config.yaml
vocab_size: 40
text_encoder_fused_qkv: false
init: "trunc_normal_002"
Rows from block 2 of the image encoder of a small contrastive image-text model, named by matrix and row number. Rows with one number belong to one neuron. Each number is 500 + 40 x the weight over its row's rms, rounded and kept within 0 to 999. All counts start at 0. Numbers have three digits each. After the name is the row's rms in percent of the matrix's.
After each neuron's rows are labels from the 100 images, of 14848, where the neuron reaches its highest value: "strongest on" is what is common among them; "patch colour" is the nearest of a few named colours to the mean colour under the peak. Only what is clearly more common there than usual is listed. The data: photos of plants, animals and fungi (iNaturalist).
# fc1: MLP up (encoder.blocks.2.mlp.fc1.weight, 512x256), inputs 52-103
# fc2: MLP down (encoder.blocks.2.mlp.fc2.weight, 256x512, transposed), outputs 52-103

fc1.229 098:495432514491523501518514529477510501521433527564570512521543537510505450547540502592531515441450539579531481501401503398415513563539480484528471501531507479
fc2.229 088:483492475510442551516411537507534504559473510522515505471501442574570568545509492497516526494563560441489563457456560545469504506455512469473592482556512547
strongest on: order: Charadriiformes; order Anseriformes; family: Anatidae
patch colour: grey

fc1.85 110:516465520483502487431473502547468546565465428525505485435474502514546494548471567463499477515479519568546538518513497487467527550458516484498531549463568520
fc2.85 108:475511514570555455553430489558430567455490538491469458501532473533510501498502485528489517516506515527516605467439486574446431505467509561498518468482499516
strongest on: class Insecta; phylum Arthropoda; order Lepidoptera
patch colour: pink; purple

fc1.404 119:550520487446511437519472519502534563507454521548559542490477457485506476559459483522511449502524529510601569486422507516510431535490508476482549476560613628
fc2.404 123:512564631463470481491482502492500516510541512472449489536457520448428486483537527486510579465447478495509467515546450528536515472455509499590457504475487487
strongest on: phylum Chordata; class Aves; order Passeriformes
patch colour: cyan

fc1.87 102:486565524507517431501443487550512516412539516576465480465456444498528531497522551492461462506503448452496498483495468510491479442441530584494517554525553507
fc2.87 094:504489480434473516471526446444515495485458408503552518496526519503471451549578496543478560461515494535494506513440509550471510534498528422521471452521515502
strongest on: class Insecta; order Lepidoptera
patch colour: brown

fc1.421 101:535510474507471504425505468522534513474476462447503563441504437516529455532499580508466535525482495527507460550460440449468497497523492497525492575506508507
fc2.421 103:486436491463463521493448429523426524465536503464513534460572508490472535510514524455530515542479509520493436536593547563558535455522495411496527574468515517
strongest on: class Insecta; phylum Arthropoda; order Lepidoptera
patch colour: orange; yellow

fc1.429 100:464506532511530510534491523531538484465470522531499479522495471455476488520443469517453435478536484496566547455455482487467544503466461529465463469524535518
fc2.429 091:498506463598511515575481530495472474528472403461515575512438415510467473524491512475476474481510519474497549493443532511511508518510480542499564508477523481
strongest on: order Anseriformes; family: Anatidae
patch colour: pink

fc1.4 097:482496559520479532518473513491538540549434507474517482488487508534522506528556475545440410425477478543579538472526502442418437531490422497413425460522569543
fc2.4 095:527409491488476576543551524509393558507488478493525516548517469474521538550507513502434531632551536475487507515455539580495510489573539459471598531476503500
strongest on: phylum Chordata; class Aves
patch colour: pink

fc1.217 109:524484500565502461449458492535542540477476454450510546459504459523514450538464563500446523513454506578510450511460400451500474530530467549492509521452522511
fc2.217 121:544463486482491494463484408472418530481499461434516516460549516544487503530450553464517515518522469522496459570556525555544536465519488416520567531448527553
strongest on: phylum Arthropoda; class Insecta; order Lepidoptera
patch colour: yellow; orange

fc1.273 104:561507495538492499456504523502539537519466468542500502442464456486519496549500518532578525483554511547573506528490455495494435501437500508489581495527542553
fc2.273 111:523556485457535518477554488474559478498512457471498459476475541554527577529566509496483477493468521478477534526510461492513452457487488535523572531480538492
strongest on: class Aves; phylum Chordata
patch colour: grey

fc1.442 109:508478464527562517501384490559534551478451446479597496476473473545491482522498481467451472444530544621526584534471449464494485470451467539466474453491583565
fc2.442 105:499469530427468442557465500464430546526542510458509519504578531476468535518505444512484522515438460497499529460490540528500548514515482493470500482466525535
strongest on: class Aves; order Passeriformes
patch colour: white

fc1.147 092:495499495559547511555540515575512512537398568566529437524471420539538430536467481519487477534534530477584601496428502541466495517532490476453570463482514558
fc2.147 099:541448514503533520495461544473476519500486489417464546440472447427504521473466491449488494475452488501443455495555561488569500546484464630550560474446502472
strongest on: phylum Chordata; class Aves
patch colour: pink

fc1.29 112:601483517481480495422492501503509528466479478523531478469474540466481484551477622483532446492495499504482514570517532471526552542513452438529529509443499558
fc2.29 114:469521465565434490539492464453456532510487549462438543476519469613461463500459491459467518494510546541488476514506507485549484458555513502497496547479492486
strongest on: order Lepidoptera
patch colour: green

fc1.126 082:544457560511589523485552494567558521544430417581462510475422409455458454501539460508451482482471522493504515508470444499447451485513416501552513494573495492
fc2.126 086:457455469430489451521491591492486520457517541396541443521562536493541534482458479490495544519472510507471470466472495460582539544445479570492549476438473520
strongest on: order Passeriformes
patch colour: grey

fc1.496 105:522465511532454506497508463512411482467475505432499540462513470541467507498530525439503518507451532539511427506517518421466484460563435516519483474455501473
fc2.496 105:479483484517491566447465489434508492590530497522606540552534550503550456565460538540525490550449453410477520515413482494507506549490509393496468489524484498
strongest on: phylum Tracheophyta; kingdom Plantae
patch colour: pink

fc1.25 100:536483489532528464483472554562502602496448539546545471498453483512515458593481553449505464511530521519545506554459524465462538543479515483455583502496585538
fc2.25 092:552448519500490615479378458477474486421527533502487516490503522479491503548510507511503497494464500489487507570494541544498470545503484478482480496602574574
strongest on: class Insecta; phylum Arthropoda; order Lepidoptera
patch colour: pink; purple

fc1.114 111:546486532470506506402479480525474529549509446512480499400481450486517481570501583491489488513447482589535531550511466466466507566466495451522521530471541541
fc2.114 113:514506499560530493515409478538427602443481546542433482481493437522485512520477477505482471487548474520500577527455497578468460489503520547464501501513526520
strongest on: phylum Arthropoda; class Insecta; order Lepidoptera
patch colour: purple

fc1.263 106:500475557464534481486466552495484515574530513528502502523500552550540442578525499552511451541495484519539561463486495478492458530434560489456528471489595535
fc2.263 093:541531478448528453501464539462543489516462470529574458476392540516508579519464550486548501465451557518502435522528515506424483505474524450449459571487532538
strongest on: phylum Chordata; class Aves; order: Anseriformes; family: Anatidae
patch colour: grey

fc1.113 100:519490501543507547477458510528401538499475434491500473495444531497492507518478497501468489482476494504514492543523523462358550552527461533454436500536561568
fc2.113 104:515486516516503493508461490499490454461471465436604492489439523470504528530504466486491515510550517541522486456504486567543453503403499486505538519470505528
strongest on: order Passeriformes
patch colour: grey

fc1.163 112:557522508502535514459479488494543532470480452552482462433473527482472516545482538465500451431457448548537487563510487461448460516457443548494489548513539499
fc2.163 098:473482587482520571470488531476538521511514555470488528508437523530454504571587498439515476437492521491494508514538484418496477466523498465559518484531567551
strongest on: class Aves; order Passeriformes
patch colour: brown

fc1.28 108:490458468523549531455475531497530530489518451526464505432480509489441464524482563452506489444510543592519501541459432455499455505509511494514494557499525495
fc2.28 106:483478507530460502529416521453429455500521536511467524523404541468474573407525439550449476552539522567523576479522557498473480521514498481444451432512559491
strongest on: order Passeriformes
patch colour: black

fc1.375 100:512504466479493495511452526517509522476455566467550393542484517594567514571454507539570482515534542538580535503473467488469513515423562477468494448448571586
fc2.375 113:514549540518469452465446549463480542523532543436460451485434412510481488498517501523449483522428445495481543512512520490495452502507504525543470538482469469
strongest on: phylum Chordata; class Aves; order: Anseriformes; family: Anatidae
patch colour: pink

fc1.200 094:540455467485494509446517509468427583487505420589511526493474482539497385500494578507466460499474533518520517536452532510452517514550533470500537524539537481
fc2.200 099:514521456492515429508461535516480518429569524439493430465465458487478555485473497439435550484540505453511525479544535479463503512457498578518543531450538516
strongest on: order Lepidoptera
patch colour: brown

fc1.13 113:486465509513548520518442477491494599460411422519514516446446478543474514509528491422456497421515528573496539489446479499471457521525415512491474465509560534
fc2.13 104:503546559483448465514474520442464513512522559466446497464541447433476506568471434534511553520482451453537525464487503533486447458524451518529483552478521549
strongest on: class Aves; order Passeriformes
patch colour: pink

fc1.74 106:536524456507509500550526492519552530487428490574563506499546454499524499560414460538538465500524519466534586479470496525500449463476484499450520508560550579
fc2.74 120:435499546485449476534481495475428468482513515438410555482450501486506522487529522449425516540470477513499444485552531475584492513569525518509471465401465498
strongest on: phylum Chordata; class Aves
patch colour: cyan

fc1.179 118:496459480525517486510494581523524562584486523531586530506494521558553435546565536545468487501538537524505517490453516445478510542502531463440546507519587511
fc2.179 128:530607521589441439431498509569530422465526445475461498441450525471468544536476550496550478442441441498505437547552527474534527486529493434509456630466491511
strongest on: class: Aves; order Anseriformes; family: Anatidae
patch colour: grey

fc1.209 107:567499472501503487425501489480472495482471476503566491485487539537490510591548541445559448454457528524534446560519457458442525495494483463482530510477561555
fc2.209 098:581506479469468439471414445554513526398485409574454465461436498466453501565514521473515514528456502549495486508546509550494541472525476459587532536543507555
strongest on: class: Aves; order Piciformes; family: Picidae
patch colour: brown

fc1.95 094:538453533507572475430459531503573545530452474504506531485475532504420436530527528484498574443389540570517455529444433428521478559548404494540501499526509531
fc2.95 097:476461463475540450484488525468488409479539543449588547576495559495465512497544507472474483547482491468488474457503453503531460493453480512492484499509545565
strongest on: order Passeriformes
patch colour: grey

fc1.492 109:494525504517478458474474509492501521597531434550567522463487437539570412519439588538527494478535475485516547502420508493516530518492540477458604514461516513
fc2.492 114:456490446542507454498480484519489502489471464591499462530482520497507496513490496520526592442498452523536497477522507556531491577547523534425458598566508529
strongest on: class Insecta; order Lepidoptera
patch colour: orange

fc1.464 101:540506493477538543506419484465510525478500527551509460453445486588476486501530556468502497466531487465489523570502504514488474469481496517492538518512575589
fc2.464 110:495527479598479433453489548515547467515464426487521551508493493497463513523563440475524459555553549511510439484513487495532495449483551432466489486443531443
strongest on: class Insecta; phylum Arthropoda
patch colour: brown

fc1.432 118:517497560447567496522473526511449528513422526505515510456453423515489467540560514510501454537476502535561556463448557488450462574439519447510525442489565591
fc2.432 126:545517593493537519447559483551550487480439488528528513491467528489419462540503488444499493438430455502516448559593519455535533484547427480532407575544532548
strongest on: phylum Chordata; class Aves; order Passeriformes
patch colour: white; pink

fc1.194 088:506517493545472485483448486488489492531455498511447466507486417497434497559455497535566490447560451535597506482460495506516501480433432492513495527527579586
fc2.194 101:515489542584416578521553459559490500474516539526448483514488534467500541480531442516555555491552515479513441465553475495558426449618494469530496525535409496
strongest on: class Aves; phylum Chordata; order Passeriformes
patch colour: white

fc1.352 115:514461529483498438485567535463517501565482522580587482539504531517529499565569489548551486460479523593580505484464441422469484528490527489452483504476522485
fc2.352 109:509526460473460540537463503454558429514441526494532466414508495560529557498504508519563563465481554543520576500497427510477525478456537481530408502482488605
strongest on: order Anseriformes; family: Anatidae; order: Charadriiformes
patch colour: grey

fc1.199 091:508440571495564532498460515543456586528481427465410525458450499490469449479495519534477446426459514523528518511463569451433489540498487470445462456521528518
fc2.199 091:494495483514393468493484503467462439449512542477542441524462541505513602503467510498540515459497508488527486481490437522488482523496446593527521588442487572
strongest on: order Passeriformes
patch colour: grey

fc1.470 104:536495507506509398497442479512483547475514507480506490468449530494447494625461546503516507514467502537537546529480529435503497496503477566529472469482593508
fc2.470 118:438491497545481441481457603444485467534531516509454502503501458532471550483476485496558481437533521494501472458533449506506452485572572526432476532532505465
strongest on: class Insecta; phylum Arthropoda; order Lepidoptera
patch colour: purple; blue