config.yaml
encoder_parallel_block: false
text_encoder_layers: 6
text_encoder_activation: "gelu_tanh"
init: "trunc_normal_002"
beta2: 0.99
Rows from block 2 of the image encoder of a small contrastive image-text model, named by matrix and row number. Rows with one number belong to one neuron. Each number is 500 + 40 x the weight over its row's rms, rounded and kept within 0 to 999. All counts start at 0. Numbers have three digits each.
After each neuron's rows are labels from the 100 images, of 14848, where the neuron reaches its highest value: "strongest on" is what is common among them; "colour at peak" is the nearest of a few named colours to the mean colour under the peak. Only what is clearly more common there than usual is listed. The data: photos of plants, animals and fungi (iNaturalist).
# fc1: MLP up (encoder.blocks.2.mlp.fc1.weight, 512x256), inputs 104-155
# fc2: MLP down (encoder.blocks.2.mlp.fc2.weight, 256x512, transposed), outputs 104-155

fc1.246:512537483503510554528452519493583509543492484483539565477449577502521488520498525525507541497493503475482463485528531519506507498477493476505432517568481505
fc2.246:526511449480488524396516505482499450545534484501468496543544441468497501573564507429503531588493509522509497452491584430557512538476507563499444471512460476
strongest on: phylum Arthropoda; class Insecta; order Lepidoptera
colour at peak: pink

fc1.393:498466541425501477468469410505507544432536505540510498522494498570516516516478503464487562530507520466516435431496446448507506474494507533506488488473464489
fc2.393:503519494522554513527550510506493532490550467444524514578494530588506525528508513519531493543435548514545503460445541541507475458449491529512480501614523460
strongest on: phylum Arthropoda; class Insecta
colour at peak: yellow

fc1.401:459491551505453555524463477517492505508507518517503524450481509475489446513437552477455619517494484467540462393485478505524528493522507520432453437496515474
fc2.401:524482505517535497555457452494553456568594532545498466501494519452451535489537417509506467491527530514436562548551450482487489457548545533514485491545544522
strongest on: phylum Arthropoda; class Insecta; order Diptera
colour at peak: brown

fc1.130:466501537540476567520424382517517507468472506498542538476483538501528523428462503565513539499484550486550455467516485501482443490550525475486460558484497449
fc2.130:482460429447492463514513486540479484473547601537491484435501413460457448480467563506535545531431466499535519500521470553590480469520459468452531488502490490
strongest on: phylum Arthropoda; class Insecta; order Lepidoptera
colour at peak: black

fc1.108:525456500483489534502501457476514554503545515448577458469484515493468542473458555496538458532511524466531509456485472511485505471471463503463486549532540456
fc2.108:521488583529516506475500516521468494478515516526397474604522551439513490544502499524489428472532545450517520496513507501421592494492469517553469364460508470
strongest on: order Lepidoptera
colour at peak: brown

fc1.442:493507517535614522465521474481526484543565456478565544531422530549467524551507542497535446456538525514455474411478481458492531487516537578508501470544491542
fc2.442:545495475541487515589414542506476559463440497527523479540465473504488556419500531474493522526534520520520525439462499477523566495446457385492488541587484516
strongest on: class Aves; order Passeriformes
colour at peak: white

fc1.87:476472453426496547483508533488499475454462481516441528556517557517465403540451493521488513539478484426530428427500501527559588539460505487472452446474468504
fc2.87:491507514623518511493473533500492483449589530481538455531548521535499512464584472495548497538469560567449494548508572504485493482451598557554487475532568447
strongest on: class Insecta; order Lepidoptera
colour at peak: brown

fc1.163:536527561449564528490552525528621453568478489519484567516490571512496408540445538530493511569494534530531407455500521521528537511555477487454478490558472513
fc2.163:382476519420469486520480507500483486408543460458478500427483470470512431492456534505535509514500506472581472480521513590520441488449456534481512522490450534
strongest on: class Aves; order Passeriformes
colour at peak: brown

fc1.104:491495523523470501441499508438513486476497448535519543510498549551569446582520492546456529464601487499454498493489524535490475490503503517526472520540504527
fc2.104:514496473490527515549520528565539477529479560500504455510525516441517502451494452489548532504511499558483558560511531512478529488511543433512499517422554571
strongest on: phylum Chordata; class Aves
colour at peak: brown

fc1.168:458527505591482546595465467496497517476460525483499538453430501533479516484419494500478510482484475491566466447505479514498438413515526446485474526496437452
fc2.168:533471531525432538437556494472454504484583438508455447506503426581495555458434524460467521532473450517511515442480476556502519546466469482561519534498516453
strongest on: phylum Arthropoda; class Insecta; order Lepidoptera
colour at peak: black

fc1.507:482523506491526521516458431483508469511502444531543575522467506541475455547496532480504558462467519523530447501516425540556438518541538563504433441558479431
fc2.507:511474458493513499494478478494537482616514554476599489488533488548499518552545460496570512522505485478517510484463461510535529519417520503484585494478475519
strongest on: phylum Arthropoda; class Insecta; order Lepidoptera
colour at peak: brown

fc1.96:527503573459476500511458458506491542468531446515504561547464501524537516467431581508474517495510502535436536453517474530447510501531462418478463456512432497
fc2.96:553524560510476550511488558504556570553455481505478469472475499462500490512465528475447508516575483524499555553526467530485470558458480494496559435504459460
strongest on: class Aves; phylum Chordata
colour at peak: white; pink

fc1.336:556492527523536480542481508614568528581466473536561474480449486512514523498626497521524448510448479552514491480514439482531495479494572476500489484523520505
fc2.336:436493459540585505517509532490500477463436526511541517466497509524531539451506470488495502525460478532486498477499537529512515461515546487447487535527547576
strongest on: class: Aves; order Anseriformes; family: Anatidae
colour at peak: pink

fc1.461:456459558485472584474524468491507530538509500578502474397515477540539515520479501548477547584495460508460455488551526463480491472516537534532565482495528453
fc2.461:445481530492509442461515480463487494461483449501462546487478491482527500490484489475486495441421523518527475523427538513513475456352403534494541422526492524
strongest on: phylum Arthropoda; class Insecta; order Lepidoptera
colour at peak: yellow

fc1.492:544457444492493586543539537553560544537482460509476640531504581506478475504474511531526569469476501533471501470517476506525540471520503491464444522518510511
fc2.492:568500507439528529504594581504525496543476526487517530456507451472459470569557465496549486580481441559461480440527503486447489502516547505456553531563479518
strongest on: class Insecta; order Lepidoptera
colour at peak: orange

fc1.85:536517540479463527503453516510547559568483490461584544427452533523481525477502554493538501475533525523462474456530476485483507487522508480504492541574511526
fc2.85:477505394499510522440483523512491432501587542511473504566526469465493523568554515453527519535477543435488496473483560477556504524453505558496432448505450469
strongest on: class Insecta; phylum Arthropoda; order Lepidoptera
colour at peak: pink; purple

fc1.25:503464510511551578539509502487553598506505500496504528491452610529501497504483506476515513478560530538522445478530450447499489434478467473513503459578484489
fc2.25:533519517472542520483505577502492499525514504574456489532432485503508431440478475454438492547496521525577458409456548440448526510466495490520524542568463520
strongest on: class Insecta; phylum Arthropoda; order Lepidoptera
colour at peak: pink; purple

fc1.18:521508487464474536513417501491588527551530503473562517481442560520461519458446585493480476486534539504463488420518463540489509504559493478522524527571481523
fc2.18:489531445481538498427491522466483451489592543524475458558575445495456515513559496434529502570474526497518506452505584462514517561516535546538422520528437466
strongest on: phylum Arthropoda; class Insecta; order Lepidoptera
colour at peak: pink; purple

fc1.478:541471489463522508464498466540447465488413502497480521537527533463527476547519614474491524568510521457560478476514512528494522511477453515467492426457484526
fc2.478:544485511452474517520578563447468422473498427513450533522554458593495472518479502463458504544517489573469445440454584487466488526481552512555492519484431480
strongest on: class Aves; order Passeriformes
colour at peak: cyan

fc1.315:495545440432525534483491530505463427465460515462491459490464499463480496499485520429579509565591492540487560535542466506490482475551463599518509532526533518
fc2.315:474460459536589543539480449528499537477477512509486441480537513566491483478531480477527549475476445458500470497539530488536445491452507504484483525567508449
strongest on: phylum Arthropoda; class Insecta; order Lepidoptera
colour at peak: pink

fc1.177:447509465453558545526482452501526479498560547462550551463472532466446460464437530554548550465510518468572509466514504554571472471440436533490469496523490505
fc2.177:506534551498480432516459470534487579469499511525493519459460501579505548511404542450517524555569477446494496508427485497471458530530499483486501526474468428
strongest on: phylum Arthropoda; class Insecta; order Lepidoptera
colour at peak: white

fc1.221:418486461499544506449542437526519524523510545500590507501448550590516578508502546463543536540495499557467485437515426539467547509554563526501544475582486517
fc2.221:554450499558503436455543598439471491446468485546469503498497468544472498525477509435465546456507477480581493474412473442485524479489450454478444450429480562
strongest on: phylum Chordata; class Aves
colour at peak: white; pink

fc1.155:458412478570577511547530484594536530595531521509534528488510525513444530492560474538502483480473503542413511523512487452508524485604579529445500486523536519
fc2.155:491494569539510463554535454513461503450598510514435535532536514503462510537482442553573521534480534470513531499460455444532507434502449495545493509530493473
strongest on: class: Aves; order Anseriformes; family: Anatidae
colour at peak: grey

fc1.340:473492482424506536491474397525518523499484507506535506459502510483502456509456543525483556558524497478508496421548447495525508453498501530435475484455489523
fc2.340:511511523472529446561469516485543518525551450532458462484470492461481577503480491510459465514467493503535521470481494469494470466497494499522494422589475540
strongest on: phylum Arthropoda; class Insecta; family: Syrphidae
colour at peak: yellow; orange

fc1.477:493531571427485550481465384547533464512523514545501499437510515488548436546518562558524556566506468461533438492564482483542447473508487518491486481493582489
fc2.477:440455493498491491540525492503459503454596488527468496528526512557446515489507464570536429549452442381536430461477483470496450476473528499542487450508479439
strongest on: phylum Arthropoda; class Insecta; family: Pieridae
colour at peak: pink

fc1.504:509488562477462544538474475571498537473477523519566552435463472489473552489460511480503573542529512396526456429523468474470499445538563498443501550503520523
fc2.504:538583548541452484523523462437463532484477511473546478498473515503423574571500486477491504554514465493514519463462567473466536533541471504512488557568454520
strongest on: phylum Arthropoda; class Insecta; order Lepidoptera
colour at peak: orange; yellow

fc1.230:588475467539466539540514479524543502581434379509518574520512513502545460550487548469470535489522498531494497464523498536519507504479490522444458412533484428
fc2.230:534565537498514517564451518521535545559523505496571457474439479506537541440469582473526525547502506528538491408485453524398555517513446463504514522561500590
strongest on: phylum Arthropoda; class Insecta; order Lepidoptera
colour at peak: brown

fc1.72:557461460438497496498495449575570475605584497468550495476516520513471484460544516608534446549518540509455506481555489477580448489487539557440516564558544462
fc2.72:474485510501515492508480527530467532458481561507407483544493514441496413547485444503494451472560590518531489531491573444532532425492401504484519489468459438
strongest on: class: Aves; order Anseriformes; family: Anatidae
colour at peak: pink

fc1.258:522450470497534530582550547564573549555510486549472519444431499464511450449462503530514506546483456477494483501630447503485514460469531471457555436520532467
fc2.258:458562548447486551477444505505439429423442487453492507521563480411567544484520509446529538525462537517547439443446529498558478440527574513455439557451534573
strongest on: class: Aves; order Anseriformes; family: Anatidae
colour at peak: grey

fc1.286:436521468509563571547487493503554489516505567491539538498466513492456448476448491519540592563479491476526454426537530534518554478491458539440484542559514543
fc2.286:463474459520451539486497449557445578448540548525512419469507465477531510377523492452497473526473567524484526493515464516505523539486483481481475542512537409
strongest on: class Insecta; order Lepidoptera
colour at peak: pink

fc1.392:509462524527471560481535479497509512566507487543531575532523541512513487540501476491495582519551468529490401466487487484493507443523579546493453501573520486
fc2.392:534486509463471478595534485520444509475515479485469482494441455473507558438490467494539512506513458507498499445525448494460465514475550456500531534463494555
strongest on: class Insecta; order Lepidoptera
colour at peak: orange; yellow

fc1.473:446500533433502482552475423497535464532443508514524513442489487452526545519467554511446497497448463471553428492526461477549474486539496528484510503506459486
fc2.473:511516468505494505551610507527445466464495470513483517480466443582411532504462515484502515507468467592468523491485485526464473555497524447517505498514459408
strongest on: phylum Arthropoda; class Insecta
colour at peak: black

fc1.228:510483502465567477530496447519534447520512425525533536541484503534548515529529529562514489514485453526434515404507452518537582522534528525477491454524499538
fc2.228:512475517477565505534518603512492544510466440549455532575469500479443477462479482498464528506504554505566474495443480513499489451430489437433484483474446539
strongest on: class Aves; order Passeriformes
colour at peak: pink; white

fc1.120:523478450500536550608524495526529547530547490479496575442450490499443500380453478522506487461490485552471489471521467509484508464507438430498480556563484453
fc2.120:547478487483561491519524622492502511540485511545464530479558542452455483565555483420444478483505449499469461531471498459492551468455571489537514400476509538
strongest on: phylum Arthropoda; class Insecta; order Lepidoptera
colour at peak: grey

fc1.466:461470480509489601473496508519560499536553538492467501553550610498534463529531468543448486466513541484493478524506507525526472453534524507465427515481505526
fc2.466:545481494420531488531540514536474454466448506520483489449509455497546499465467530524513502520484453494524544474517479507492501481502528496574541518478510517
strongest on: phylum Arthropoda; class Insecta; order Lepidoptera
colour at peak: brown

fc1.327:512539556559457492509595434554545488472408515578493474482481525547424532514451455502504495494501400479529554485514493423533444472460475533502464505496591469
fc2.327:517526481467473526450465502569536596539451501475553533513521434469490387484536493557505467483528472443566506495421419552479465428461559473586535518501547546
strongest on: phylum Arthropoda; class Insecta; order Lepidoptera
colour at peak: black

fc1.179:489418524509555568557500519547547566509457412537522576499455497470505465487486496496501500468540471540538495452565397472496525434505522502432533450501552464
fc2.179:524502491422538531481570464574468494550492495458541486464534490494469478528540575545491471484469493565465461492564513591449510502506526487494485446494457441
strongest on: class: Aves; order Anseriformes; family: Anatidae
colour at peak: grey